From a checkpoint of a small audio captioner: decoder norm layernorm, 39062 training examples.
Rows from block 3 of the audio encoder, named by matrix and row number. Each number is 128 + 24 x the weight over its row's rms, rounded and kept within 0 to 255. All counts start at 0. Numbers have three digits each. After the name is the row's rms in percent of the matrix's.
# conv: width-3 conv, stride 2 (encoder.blocks.3.conv.weight, 288x192x3), inputs 0-27, a 3 kernel for each
conv.84 095:128128128182128128087079128128128128128190194128128128177088099128128128128128128128093128128128128128128128128128128128128189160128128128128128128128128095128128128085128128128128177172172128052128163128075128128128170167128073183128099163128100167081
conv.85 102:128167128128128128128185092128128128128167128168128128128128128162128128128164128098167090128128128128128128128128079128128128128128128128128128128128155205128128128163189128128155084128076128184128128128128157090128128128128128181182128128162128190128
conv.86 105:128128128128167128128128128128162128128128171128128128128095128149128184128128128128128128128173162085128128153161128082087099089128128089156128092128160092128128128128128128170160079128128128128128128128157128128128128128128128128100128128064128128128
conv.87 103:128128159128128079128077128128128075128190128128167128186128085128154128128128128128080128128083128128128128128128128128128128128128128128128157128128086128128128082128080128199128128128128128080128128128128128128128128128098097128102128128091128128128
conv.88 097:092128154128091082128190128128128128128128128128128080128128128128128128128081128128076128128163128128101128128128128128128201128128128097128128128128128098128128163080128165128164128128128128197128128128128128128128128128128128178128098128128128128128
conv.89 105:156128084099128128156128128128128100093083156128128128128128128171079128128128157169162128083155098128128128128128128156128128128128128128128128128087128128172128162128128128128128128098128098159068128128128128204128128166101128155128096128128128105128
conv.90 100:128128067167182128128128128128094084128128128128128128128128128174128084128128128128128163128128096128167128055128128159128081128128128161128128128128128128163128128098128128128128128128128088128128128083128128128128128128088128059128128128128128128128
conv.91 103:128128128128128155082172128128071128128128128091128128128128128085128128128128128128100128128098128128128077128128178128128128157099155128165128128128128099128128165188128128128091128128128128084128128128092128159128128128128096177128128161128093128128
conv.92 097:128128089128075128128128128099128165128128079128088128128128128128081170128128128128156128088079128128128128128128128128128128091128128186128128128161128195159128128128128128128128128128128163128094128128128182128128128128128079128128128128073128128096
conv.93 094:128128167128192128128128128128195128128128098128128166128172128163128079128128128081128128128128128128128128095156171084128086128128128173093128128128128128160128128159128128097128128096128097128128128128128128128128128128128128128128128128195177092128
conv.94 101:128128128073128177128128128128128128160128128128128128128128174128128128128128128077101075082128083094128128157128128128189128185128128177128128128093128065167128082128128100073128128128128128128128128070092128128067128128101163128159089062128128128128
conv.95 097:172092128128128084128128128128128128128175160128128128128185128087094128128128097128128128128096075128092128128097128128128090128062128080064128128128048128158177128176128128128128128128128128128128083128128128099128128170128128080089128128128128128128
conv.96 100:171128165128128102128099128088128128128082068128055098162185089157172128128128128128128128128207161171072128170090128098128165101128128128128128128128128128128128160128128075128128083128128085128128167128128128128094086128128128188182128097161156165128
conv.97 096:091064128128128128128128173093128128128128160128128182187128128078128157128128128087163128167128128090128128128128159128128128128074128100128128164128128128128128128164128128128128128128128128062097160100128087128183128128128128128180128128094128128128
conv.98 099:128128160164172181128128128077128128128128064087128128128159094128168128163171128128128128180128128094128128128159072128165128128128171128128072128175128128128088128128128076128128128128167128128098128128068128128128098128128157075128128075128128128128
conv.99 097:189086128128128128076128163128128157128128128128128128128128128128128207128128086128128097179163128128128183161194128128128128128128170087066128128174128128128128128181128128128078128128162160128128128128128057128128128128128128158172128128128160128128
conv.100 111:071128172128128128128128128128104095128080128128128128168128154152104128158128128128128100079128128128128084165128128128157160128128128128176128157128173128128128101128069128128128094128080162128100170086128095128128128128128168128128090128073128128157
conv.101 094:128164162128128166128085128066128128128128161128128171128094128092128128086083128093128128097128128128128128128093093128194128128128128128128181128128128128128128128055128128128088128128167128128128195089128065128179128128156128128128128097128128128128
conv.102 098:128128100128128128128128128128128128181128128128128128128161128128160163128090092162128128128128090128128062093101128128128128128158070128128128128128086064087099128128128128128128128128097165128128128128128128128128128128080128096128128086128128205180
conv.103 102:128128092128128160128128128128128128128098128128173181128094093128128128128160128128128128100128128073128085128128128128128128128068161098128189128128128197128156163128128128128128079128216128128128128128128159104128068059128128128128128128105128128128
conv.104 098:165165128128128128128128128153161128128176128128128128128178066128128169128175128066128128128128128128128072128128128128128128128128128097128128128091128128167128181128090128128128128100128103128128086128128128161128128190128128128128128128128128128128
conv.105 102:128128128128128128128060128182189128128128128128128154128128128101128096128128128128128128128128093128197157128128096128162128128128128128101182128171128128128128128128128128156128083095128128128128128128128128092128128196189128096128128128187128128128
conv.106 095:091073128186128128096079128128128128128128128128128098128060075128128128128158163162169128128128128128094159128128128160128194128096174128128162128128128128128097190128128128128128076170128128128128128128128091128094128128128088071078128099128199128128
conv.107 100:128128128128128128128128128158086128128128091177169128096128128128128128093068055128128128128128128128128128086128128171128095128167128128100094128128128128128128128128062066165128128128088128128128128128128128128128128128128163093156128128128087128128
conv.108 098:128128128128092128128128128128166084128128128171185128167171128128178128180128128173128128098128171128128128128128081128128128128080167128128128172128167162089128128128128174078128128128128128128128165176097128128093128128128128128128128128128128187128
conv.109 095:128128098128128164163128128128128128128128128128128128128167098097128128128128095084128128128071128128128174157128158094128128128128128128128095128069128128128128128174128128128128128128174157128128128128128079128128128100161193128128128128128128159128
conv.110 106:128096128083128091128128128171128097151128092154128128163128128128128181128157100128128128128128128128128088180128084128128083128128128153200128128128128081162128205128128128128128161178128128128128128165081090128098128068099128094128128102128128128128
conv.111 104:128128128128128128128128128128128128128128100167177128128128128128128128090128097128093062128128128128128128128128128128128128169128128128189128077128090128128128128128128181128128155128128099128128128128128128128128098128175128082128164128164128178159
conv.112 098:128128176128166073128128128128128180128128128128158083128128128128128183075160128171071128128128128128128156128128128128128176128166099095128128128128087128128173128092128128128128200088128128160128128128128128088128128128128128128128128128169100192128
conv.113 103:128044128128128128175128128128128067160103128128128128165128128128128128128067128128128076128088167159128128128128128128128100128128128081128128128128128128128165174163128128099128128128128189128128128128128128128128128128128128066128128128128128128128
conv.114 107:128091128128128128128102128162128080128128090089167128128080128128156128128128159128090096128091128128158128128128172128128099066128165128128128128128097079128128078128179128189128096092151159128128128128128128173178079093128128168128084157128152173091
conv.115 104:128128128128076128099128128128128128128128128128103087128128159161128088128085128128128128128128128128128096128099179128164074128128128208128128155128128128128070128128128128165156185128091128167128128090128128128128164128173128128087090128164128128177
conv.116 099:128128128128128128128128128128128128098157128165128159128092128174128086128159128171128128128162094128178081128128128128128090128128073128128128128092076128100174087128128128160170128169128190164167128128128128085128076128128128128066128128128128128128
conv.117 104:165128128128128128128128128128173186128128070102128154173128128128128128102128128128168128101073171128128128097128128101128128095095128155128203128091163128165128128128128128128128067128128128128128154128128128128164128128128128128158128157128128128128
conv.118 102:155128187128128165159128151163128185128128128128173128102168128128128128128128128128128128128128128128128128078128128128128128128128128128128084170078128128128128128128128128128083163128128128196128128128089128128128128128128128128187128128128128128159
conv.119 102:099128059128128128128128128089097086128128128128128128128128196128128128072128128128128128128128128128128128091181099128163128074128128128128166128182128165128094128128128097155180179128156128157128128096100128128128173128128128128128128128088182128165
conv.120 101:128097128174128077128128128128128128155128128181128098128128128171128176128128128128128128168128128173169128128128128128128093128128155155176128158128128074128170128162128128079128128128128100128128128128128085128181128128128128128128128128128128128128
conv.121 094:165156173128128128165128128128061162128128128128079128128128128128128128128128194098161128128128128128160128128128073128128128128128180128169099083171128128161128128128128128128128171128128128098128128128092128128128128128128128128128128128128087128128
conv.122 099:128128128067051180128128128128128128187128128128128159128128088128093104165128128128128092128128128128128100168098128128128128128095128161128128128128128128128128158101161128097128128128128128128128128128128128128128128100128165128128128128128161128128
conv.123 099:128128128201128128128128101128073128095128128088077128128128128128128128128128128128128076128128128128128078128185128162128128128128128128128128128128128128128099128128155128097128175077095128128128128128128128128128164180180128128128128128128128157128
conv.124 097:128172128128128128128128128094158128166128128088128088066128128168188128128128128128128128092128128128128128128128082128128128128128128128171128128128128128128128128079128128185128095128128128128187128128128128128128128128128128128128183128082128163128
conv.125 099:128088071174084128184128128128128128128128183128128128128128065128098128082128128128128163160098128078184128128128164159168166074079058128128128128099128167128128128128128128087156128128128128128128128091190128128128128089128180128128128128128128128128
conv.126 103:098128177128128087095091128159128128128163128128128077189067186128128128128128185128128128128128128128128128128087128128128128128128128128128063128128128065128091128093086128128128089128128128170128186128096128172128078128160088095128165128083128090077
conv.127 103:128066128128128128128128128128128128128128196128128066101128065128091128128128128128128128128155128128128128097128189128093128173128128128128128158057064159166128164077090095175128101157128128080128128128128128088156128092165128099163128060128128128095
conv.128 099:128128098095128128128128128128128074172164128128128128091075128165128180128128128128172096128128090128166128073128071173128084099128172128128128128128089128128174084160128164128074128128128128128095128128128128128128128095128128097128128128171193128128
conv.129 103:092128128128128155128102091175128128170128128128175128128181128128128173128128174128128128128177128128128128128128128128128128080128128128195168174091073128128173128128128090128128128128100128128128066128128128094091128128128072128080169128167128128128
conv.130 097:100159128128160174128087071128076128128156128128128128128128128128128089128128092169128128128128128128168160128089189128128191158177128128128128128128093128128128090168128164128128128128128128128128128082128051128128128128175128128128128128128128128185
conv.131 106:128128038089128128128128128128128086128128187128128128128075082128128128128128128191162128128169128091128128065102128128128128128128158088128128176093128128128064128128128128128156128128128159128128154128182156075128067128128086128128128128128159098128
conv.132 101:083081128066170162161158128092128193128086128128128128128128128156128128056128098095158128128203128128176128128090128162128128128128128162128128128089128128128128128157128128128128128128128071128128088153128128128128094128093093067128128128203178128128
conv.133 093:128128166128157128128128159205128092100128128161183128128128128128128128128069128096128128128128185173128190090154095097128128128064128128128128128128128128128128128085128128128162128180128128128092128128128128128128162128184096128078128128128128128128
conv.134 102:128128053128128128128128098128128128128128043128128166102128128128128071128128128128099128165128128128128155128128087128165070128128128128128128128173076160128100102128128128128128128128128161128128168128096101094128128128128156128128084181128128128128
conv.135 097:158128181128090128128128057128174128128128128172128101128128128128128128128128128128088080128128128128066086165128128128128128086128128128128167128100098128128128128089128085128089128071128128083128163128128128128128128096128128128184128128161094090087
conv.136 104:098089128128128080128104128098128128128128128128099128098128128128128128128128128128128128128128128092128168128160158153103128079128161128101181128128176128128128095128128162128128095128101128128128101074098128097065128128128181128128082128128128128092
conv.137 096:128128128198128128064128128165128128128128128128128159128167128086128128128100128128128190128128128128170128128128084128128128174128165166128128128128085128081128128128128128169128189128092128128128182128128082170128156191091128128128128128128128128128
conv.138 096:163128095128128128128128094128128128128069081128181160128089128161128128128128128128128128128128128128159128128168128163156128161128090128128128128128128128128128128128067164128102168088128128128128161128128181128128128095098128128074128128128093128128
conv.139 095:128128128041174128128128128128128078128128037128128177163128128128070157128166081128167128128161128128128128090128128128128128128242128128128128128128128128128128128157128128175128128128080128161128161154128128128099128100128128073128097128128128128128
conv.140 098:128128128128157128128128086128092044128182084128128128128091185086128128128128160128128128128128128128128082128128077128128128128162128077084128166083128128128128128128074188128161128128128128128128128166096128128164128128128128091128128128128090083128
conv.141 095:128083128166096082128128128076128103084128128092128128128074128128128128128128128128128128128128165167128128128128168128128128128128128128128128128128128128128128128099128128157128128128209160202128128128128128128010128128090177170128128097128128128128
conv.142 100:074128162093128128128156197128095128089128092172128128128158128128159128163128128169128128100128128128128128128128128163128128187128128128161128128128158160128128128171128128158128128128128166128128095128173128128128128071165128165074128168128128161097
conv.143 096:128128128100128176128128128128128128128128095128128128128128128128088128128128128189128159172128088128101050128128128128078128128097128160128128128128072128128128128128128128128158128128128092128087128128128128128128128128128128172128128128128128128128
conv.144 101:128128128128128128095128128128092160128128128166128128092128128128128128080128179089128128069128128128128128097082078128128128165128128128180189165128128128155079128170128128128204128128128128128128128091128168128089128157128128070085128101128183166128
conv.145 104:128176128128180128128128093128128128078128128128128167162128128128128128128128096128128128128128128128128128128128128128128128128128128128128128128128098128128128128128128160161195128128128128179128128128059163128128057128128080128128171128080093207093
conv.146 100:128128128128084128068128096128128128128128093128128128128174128128161128128128128128087128128091128128081128172128128097128128128128128128159128082095128094128128128128128128128162128128128128160128128128128128128128128179172128128128128128128165128128
conv.147 101:128128128128128092128128093128128128128086092128097089128128128087128128128180128128128128128128128128088128128128128128128128128128191128128128128093165128128128128128168165088102128128128128128081095093167128128182174160128185128128128082128128128128
conv.148 101:128128128128128128180128182128159088128183128128128161128128128128128098128128128128128128128128076128128128088128071072128128191128128128128128128128162128128165128070128128082128128128128128128128128128128160128128128159094159128128128128128128128128
conv.149 097:128160128128128128128072101156128128169164128128061128128128168128128093164187128128162128158128128128128128128128128128128128128128128128128128128128128128128128128128094128128128128064128128157128128128101099128128128128128087128096128128128128128128
conv.150 108:128128128160128180128128128090128128128128128086157159128128176128128128128128178100128166128128085128155128128128128092182128128128128128128128128087156128128128128128128084128128098160128128094128128093128128181128167128166128167128128128163128128128
conv.151 101:194128128128128128101128128093128128128086128128128128128128128128128080128167157128128098128128128092070099128128128128128128128128128069128128128199095128058128128128128128128214154128128128081128128128128164128128128165128128128082128101128128128128
conv.152 098:128090099128170128085128128128128154176128128100128128098128153128128128128174167128128167128128086087128128128128192128128128128200128189128128085128128157074128128128089128128128128128128170104128128128128128128128158128128128065128128128128128168128
conv.153 099:097095128128092128128128128128085128128128128128085128128158128128128128128128097102177128188128128095098128128128128128173183185128210128128128128128128128128128128128128128128128128128187128128128079128128128066128128158072174188128128128079128128128
conv.154 097:067128128128096128185128128128128160128164128128128128128128128128128165128128128128128128128128128128128128128128128128189128164128161128128162128128128128128128170128174078128128128128128095092128128128128128128128128128128128128128161128128128128128
conv.155 096:167128164182128128128128077159128082095128128166128128128128097128090128083128088128128128128176128128128128187128088128128128128097128128128095128086128128093128165128128128161128128128128128128174128128128128128079128193128156128084128162128128128169
conv.156 107:128128128128128128128128164128128128128128102128128128099128128128157128128167128198128094128128097128128128099161176128128128128128128155128128180158128128057128188128128156128128157128163128128077174128128128156128096088128104128128165075128128128128
conv.157 097:128128082128128128128128066128162128128159128070162128128128169084128095167128128090128128128128128128128059128128128128128128167128083128128128128128163128128128128128098101128168128128128128128128128128128128128161177128128128128168128128128128128071
conv.158 096:093170128128128128128128194092090085094128198128128128128128101128128066074097160128128128156128128097104128164128128082128128128165128128128128128128128092128128128128161215128158128171128200128128128128128128128128128128128128128128083163128128128178
conv.159 103:128093128089128128128172155128128076157170128128164086173128128128128128128128154170094072162093128092128128128128085128128128128128128168128128163128188128073096128128128128128128128128074083128189157128128071128158128128087128128128102128128128128128
conv.160 090:128128168128128128128128169178128128128128128174128128128090161128128128128128128128128128128069174128128072128174128128128128128128098128201128128128083128128128091128084128128128128128128128076057128128128128079128080128128089128128128128128128090128
conv.161 107:081092128128128128174128128128128128156128093175128128085097128128128128128128097128128163128128128128158082128128128128128128174179161128176128128128128083128128185128128094172128128058128153128128128128072128128128076128102099128128128128128173171128
conv.162 099:084128128128128128128128158098086128128128128128062085128156128128128128128100128128128128077087088080094092176128128128128094128182128128128128128128128065075128128128128128128096128128128080128160165128088128128128128085128128128161128091084097128128
conv.163 103:128128128128128128128102128128128056128128128128167128128169128128128128128128128094090162128082083128171171128098128095128080065128128128171128080128166128128128128170128128128128128128128128128128077128099128128128128128128128128128128128128128164128
conv.164 097:128128128128128169128128128128128128128128128128128128128128128128128128128128165179128128128128128128175205094128091128072076158172128128128128128128128128128128173128128128095128128128091128169128128128128128128083165128128128072128128128128167128085
conv.165 098:163099128128093160128093083128128164128128089128128173128128128128128195128128086128128128163128086198128128079128081128128128128128128128088128128128128063128128159128128178128128128077128128094128128128128128128128066162170128128128128197095128128079
conv.166 101:128128088128128128128080128089128163128128128128128128128128128128128073128128128128100128128184128128155128077128128128166155128128128128094128128128088128128128128128173128083089091128128128128175128128161128128179170128102128094091128095178166128159
conv.167 103:166128185174128128128059128093089128070128128128128094172128128128128128158090092128092082095128128090128083166085128128128128053128168163128128128128128128128128185128128128093128159128128128128128128128128165128128128159128128128128128128172128128128
conv.168 097:128079098128128128128128128128128084128128128161163128160128128128128172061128079128128082128128128188176128128128128128128128128171128085128169128128182128128128128077128128089128128102128128128128128128128128128128128128128081128173128128168128128091
conv.169 101:128128128128128186128204159128128128128128080199128128128171128187128128128128128128128172156094128128197128128128128172128200128188128173178095128128128128128193128128128095164128128128128128128160128189128128067047169071128128179177128084128128128085
conv.170 102:128128128081128128128128128128128128128128128128128128128128095128157128086128128179128128160094157128128128128128128069156128128128086128128128174128128128128128164128128128183128158172128175128128128128128128128128080128088128128128128080128128094128
conv.171 102:097158181128128128128128099128128076128093128128155128128128128156128128128128128128038128128128128157159128128158072128128128128128128177185128128094128128128128128128128128128128128128128128128128128174128128128128128128128128128095128128128158128128
conv.172 099:090128096128096074164128173128128128128073093128128128128128128173128072128103128128128128128128161128128128188128097128083128097094128128159128128128128090099128096128153128128128128128128128087128128089128128096100128128128128183128128128128128128095
conv.173 091:177128088128128128162128087128128173128169128128128128128128128073128128076128128128128075128090128128128128169128128128128128213178128128128128128085128128128128128083092128164164088128065128172128128092128128128128200128128128178128128097079128128128
conv.174 095:128128128128128128128128083128128128128128128128128128128073082174128155128128181128128095128128163128162128128128128128128128178128128128128128128060083128128089178128128128128091128128128169128128128128128128096128128128128128128170128128163128128076
conv.175 098:128128128128095058062128190128128128128128170128128128163128128128128128161128157128085128128128128093189103128128128128162156189128128128128128128092158098128086128128128088128090128128128128128074128128128128128162094128084128128128128184128128128128
conv.176 100:128128128128175128128128128172128128083128156128128128128061160164128128128128170128128166061128128128128093128128128128128128093128128128166128152128128128076087128186128128128128128128128128128128128128128128128128128128192128192128098128128154128128
conv.177 097:057128094128128128128128128128128128128128128128128164128085128128128162128128128128128128181128128128154172128128159072086086128128128128128128128128128128128128128128128083097128128061128128128128181083128128128164128128128065128128128128128128093128
conv.178 100:128128180128128128128128160128128128128128128128128165091128128128128128128099128172153095128128128185128193128128128128158128155128078128166166128169128128128158128128128128128096128165128128128128128128128093128128128128128128128168189128128128160181
conv.179 101:128128162128158128128128128167128128128128128128172128128164128128128128128128128128128159128128158128181128128128084163128128163128128094100176128128128128160128128104128128128128128128085128128128128155128128175128128159128128128159054128074128128128
conv.180 096:128128128128128092128096082128128161128128094180170101128128128088160049128128128067128128128091171128128128189128128161128090078128128128197185128128087166128128128201128128128169128128166088128128128096128128157128128178128128128128128092128177168128
conv.181 102:128128128082128071094128128159099098157163128128128128128128166128128152128128167082128128128094128128128128154128128128128128128128186128169128128128103128128165128189128128164128128128063128128098128128092128128128128128128128128128128128128128128170
conv.182 095:128128128128128128128128128168128161174128128128128128128128128128128128128128128082128128128089098085128128077071128128163128128098128163128128128128077078128052128128128128128082128103128128191128128128128128128128093128128128158074128128128084088128
conv.183 099:174164128161128128128128128055128128128128128128128128128128128128128128128128128168102101185128176128128094128128128128128128128093128184167185128128182155128128128128128128128168094128097128090128160128128128128128179128128128128128128097128128128128
conv.184 100:128128128166085128082159096128076128128128173128128128128128128128128128128159128128102160128128128128128104072128128128102099098128128128159083128094128059128185128128065128128128128080128128128076128097128128157181128128128159156065085128098188079128
conv.185 100:128128128128128128128128087075128128128128128128128128128128128128128128128165128128128128128128128156097128128128163091128128128128167128128128128128128085090128128128128128088128128093075162166128128128128128052091128128128128160128086128128128128128
conv.186 098:128128128171128128128060128154128128128128128128128098128079172128128128128128128128088128128128128128090128128128128128128128128161128128128076128080090128128128128077156174128128128128128128179128128206128087128163128128128073128225099128128128128166
conv.187 100:128164128128128172169128128128128128128128128128128128128188089128128099128128128128088128128128090083128128084128128128128076128128128128082088128128128062128128128128128055128128128128128128178128128128128128128128128128128168128128104128128128171128
conv.188 101:093128084128128166128128128128128170128161155128188128128128128128128128174204128128128094156128128128128128128069128128181128174128179128128128128100128128128128099128093167172164078128188128168128128128128043128159068128128128128167128082157166128168
conv.189 101:128128128128128087128128128156128128128172128128128173128128170128128088128128093128128099082128128166128128128083163193128128128128128128128089128160128128128128128128092157128184128128128128128128182089128128128128158128128128097128168088128128128128
conv.190 098:128170128128077167128096166128128096128128128158128165128128190128095089128128128185128128128128128128128099160157128128128092128128128176161128128161157096128083128128128128128128180128128128128128093128128174128128128128128128128128157128128128128165
conv.191 097:128128128128128128089128128089128128128081128128128128128100128128128128094085087128128128128128128128128128128182099090081128128128100128077128128061128128128192128128128128128128128128185128163081128096128128128168128128128128128128128128128128128128
conv.192 104:128128128091128128128128128128160128128128097185128128090087128128128128128128160070073128128099128128128128090071128128128128128128128128128128128090128099171168093097097097128128163128128157170172128128128128128128128128164128104128128128128128128159
conv.193 099:173098128128128101128082128128128128128128128159128128128128128128128128128128128128128165128128128128128071128173128128167128128128128128128128171165179176158183128128128075128128128128128128082090128128180128157128128128128128128079128128128128128128
conv.194 101:128128128128128168128128128128128128128128154084128128128161128128167128097056128128128128128128128159081101155128128128128128128128171084128082128165128090062079128159100192128128128128082128128098128128128128191084128074128071073128084128128128157128
conv.195 097:128128128128128128128128225068097128128128128128157128128128128128128128128161170086128128128161128085128180128128128128128128077088100166128128074128128077088098128128075164128128128128095128128128098128128128128128128079128128128128128128174088165128
conv.196 092:128128128128128128128086128128128128128128178128128128172128128128074128162128128160086128128128128128087128128128169128128128128184169179075128061128128195178128128128128128128128100162128128128174087128128128160128128128128094128128159128176128128128
conv.197 107:128128128128128088096128168099128095077128128128097081128128199128128128128105128128128158195128128169128088128128128154202128128128128081128128128075162102128128092080128128128128075128163128128174095160128128101128128128163216156128128128128128128128
conv.198 101:128128128167166128128128128128084128128072128128128128128128128128161170091128128128128128094128161128128128128128128128128128128128096128128128128128128128128128128128128128128128168128128128128160161073090089128097128092128167128094181128128128128169
conv.199 097:128128098090128162128128060168128128128128128128128128128128128128128175128128162128128128128128075128128059128128163175128093128128128091128128163128128128096128128128128158128070079128128128128128128128164128128161128128128081128128128128128128081128
conv.200 097:128128073128081128076128128128163128128128128128128128128128189128171128165176128128100128081128128128068128169128163128128088128128128128128128128128167128088054159128128128094128128128128079128128128128128091128091128097128128128128128128128128128128
conv.201 102:128128128196128128128128098128128128128128128128079169128128128128128128128128161128197089128102084128128093128128128086128128073128128128128128182200128089128128128128128128164128128097128170128128128162128128128128128128079182128065099128092158128128
conv.202 104:170179172128097085128101159128128155084128092128128128128128128128128128128152128185096161128128128079128128082128128128128128128097128128086128128160128128128128091128048162128128155164128128128079175128128128161128179128160128128128163096128128128128
conv.203 097:086128128067128128084086128128128128128128128128128128100128128128128128128128128128128159128165165128128128128128128128128128128128128128128102085128128128128128128128097178156128169171128128128128128128128128128088128128128080128158128128092128128128
conv.204 108:128128128128128128082128128105128094095092163046128128128084128128068128099128128128128128128128128128157128179188128164167128128128128128087128128128183128128128128091128128128128128128128128128128102090098164166128128128128128128091128128128128128128
conv.205 103:154128128128128128178128078128089128128181128128091128128089128095128128128179128063128128128128157128128128098160128100128128104066128128128099175128128157128128128128081128174080186183128128128128128166128128128093128128128088128099128096070128128128
conv.206 100:128066076128128102128128093128076163128128128100128094128158163128128128128128169128128159128157128128128128128128128128166128128128191095128208128088128128128128128058160090100128128128128069128128128098128128128162128128160100128128128128128128128128
conv.207 100:097083070128128174128102128128164128128128128128128091128128159178177128128088089128128163128081128128128128128175128128128162170128128128128181180128189128128164128128176128128128128128128128128167128128128128128128128128128128128128128128128128128100
conv.208 099:128159162128128128168128128092128128158091128128128162128087156128071128201128128128128128128128128128090128128128170079128093086128175128128128092128128128128128128128164128128163128184128128128128128128080160128128128128128128128071128128128128128128
conv.209 105:096128156128159066128092081128128128128098079128128128128092128128128167128128128079128128128162181128094101182128128128128128176128128128128128128128128163128128128128128166128178128128128128166165128083128128153083128128128128128128128128128128086128
conv.210 099:128078128128077128090128128085128128128128128164128086128128128128164128128128172128128128128128170128128128128061128128128128128128128128175183058128128168128128102128170128128128128128086128128128128128163085128103156128168128128082128128128128128128
conv.211 100:095128128161174128128128086128128128165128128128086128128166128128165128128128128128128128128128159128128165128128172183128128128128088128128128128128128128128128168087128128128128079128091092128096179172158128084128128174128128128128128128128128128171
conv.212 098:128091128128128128128128128128098128164128128069160128154094128128128128092128096172128128163128128128128128128128128128168184128064128128128177128097128128128128098128095128128155128128128105086175197089083093162213128128172128128128128128128128128128
conv.213 101:180128128128128197128128128154128128128194168128128128128128128128182128128128087128128128128128161091128095095090085128165159128181128161128128128128128128173128128128128128128095169128128128175128128128128128176128128128082128128128085128160128128128
conv.214 095:128128128128128090096128078128071128128164165091128128128128128097093100092093128128160128085128093180096073128128074128128157087156128128128168167128086164185128128128128093082128128128181165128128128128128164128128128128086072128128128128128178128128
conv.215 101:128128097191128069128128128164128156128128128087128128128128083088128128128128128128164090094128128154044128128160104169094128095086128128128128128128128128128128128128128128128128173128128128159086128167128128128161183128185128128128128128094128128128
conv.216 100:128128128128128128128128128128128090128081128128128074086203128128128128128128128128090128128128128128128187159128128128158128128166128128128128169128173128128128094172128128128128128128094164128128128079128128128128071128158085128128065128085128128128
conv.217 102:165128128078128128073128092128128128128096088087128156128128128128128128128210128128128128164182128175178128172128128128172128128128128173128186128128084128128128128083087128093128128128097128128162128128128167128099128164128128080128175128128085128128
conv.218 100:128128128094128165072128096128128128128128128128080128128163128128128079128128128128128128128128128128128179128128128128128128161128128128128161128128168128128091128128128128128097128128128159097159170128073128128128128085128128089128128095128174128128
conv.219 106:128128128128154128175089128128128128174128128098128166128128200128128128168173128128165128128128128128089128102128128128181128128174203128128128128128128161089128128128128128128128128128128088128128128128092128128128128092128155128158128128076128171128
conv.220 099:128128128128128128128128094128128169043128128128128128128071128098128128128089128128099067164128128128128128128128128128157128128128128128128128169128128128128128128128128099128128128128128128128128128128128128168128192128128128128128128128128094128128
conv.221 100:159128128128128128128128128128128128128102128128173128128097195128128128128128128128128128164095128128128128167128128128128128160128128128078128128070091128128161128086128128128128128160128128128128128128128103128128128128128189203128128128128128128128
conv.222 094:128128169079128096062128192128061128128128128128128128128128097128128167128170128128128128128128128128128128096128182188182128128128128128128128128128128128128128188181128128128197128128128078128128128128128128128128128152128175154128128090094128128175
conv.223 099:128128128128128157128087128084128128091128128128179128128128128128128128128100128171128100128128086128128128128128128128128128128128128128191128128093128128128128128128089128128128128128128128090168087128128128128128128097128128128158128128073128128128
conv.224 100:168128087128128128128128128128128090128128128128128128128128128128128185128128128128128128128128128182128128128128128128083128128128128128082163093128128128128128104128128128128157128197156169185089165207128128128128128128128128128128128128128168098163
conv.225 099:097128128194157128128128128128081081128090188128098128097128128180128128128128128128128128128165083128128128092128093171128128169128128128128128128128128128128128155128128128128128128128164128083128175128128128128093128128128128160128128128154166128094
conv.226 103:128162128128128128128128128066128128066128157128128128128093128128097157128128128128128128128128128128164128087128174073128128128128156128128101128128128128128128128128128128128102128128192128097172097128128128128128128128128128071073162162128156128128
conv.227 101:128086128128128128128158079128163128160061063128128128128092172128169128128128128128128128128128128128128167128128128170128085128128094128128128128128128183173128128128128128128128128128128169128128128128128128051128128128128128128097128090072128128128
conv.228 099:128163128128128128128128128128157128183170040128128128128188128128128100128128128128069128128196128096098128128128128086128128128128128128128076128128128179167103128128128102128128128128128128175128078128128082128068128128128128128100085128128128128128
conv.229 099:128128128087128128128128077096128128128128128128194128128128128128128128128128128128128128128128128128128165077128128128084128128193165128165128128097128153128128128096128128077128128128187072128185128128128128128128157128128128128128090128203128128100
conv.230 099:128128170179128060128128092155128128176128094128128128091128085128162128128128171096128058128184097128087128128128165128184128128098128128191128128089128128177128128128180128128128128128128128128128096128174128128128128095128128128128128194128098128172
conv.231 097:078128128066048128128098128128128100128128128062128128128192128177128128160128128128196164167128128167128128128049128128169128128128128128128128128128128183128128128128128128076128078128128128128128166128128077128076128128155178198128128128093128128128
conv.232 104:128128128128128128128128128100097076159128200083075128128158128128100128128128162128128128128166128128169128128128128128128165128128128128161128128098045175128128128128128094128180128170173167083128093128163128181128063128173093158128128086128128163128
conv.233 103:128128095128128128128179128128154128128128128128128089128195069128128128128128128128128128128092128128182083128169128128087128128087128128128128084157157128128128166093128161093128128090128128128128128128092128128128172128128099128128128128128128128128
conv.234 100:128128128128185128128128128128128063185128087128128128128128090128128128128128128088128128169128128075128193128171101128182128128103158128167167128128128128128098128076128086128128164083172084095102128168128128128171083128159128128128128098128128128128
conv.235 101:128128128128128091128128128084128128090128086128128100062128128128128128128128128101128095128128098128128093128128085128128128128185128099128128128163128128199128161128128168128128089128128128128128097128071071128128087128128128128128128128090128178128
conv.236 096:128128128097128128128128128128128128102085128128128166156128180095128128128128128128099128128128128180128128128128128128128104128128128162128128128128128128093128128128166168128128128128128128089128128128087128099159083128128128097128128090128128128164
conv.237 096:128182171164128128128128128094128079128128128128128128128162128128091128190185177128128128092128128128128128128128128128128128128154128128089128128128128175128128128128071128128128128164128091128128078072128128128128162128128128128215158128128128128087
conv.238 095:128162128128128128128128128175088128128128081128128083128128178128128164162102128128128204128164101128128128128165128128128171128128089081128128128193128128128128211128128128128219128091073128128128128128128128128128128088128128097128128128128128128128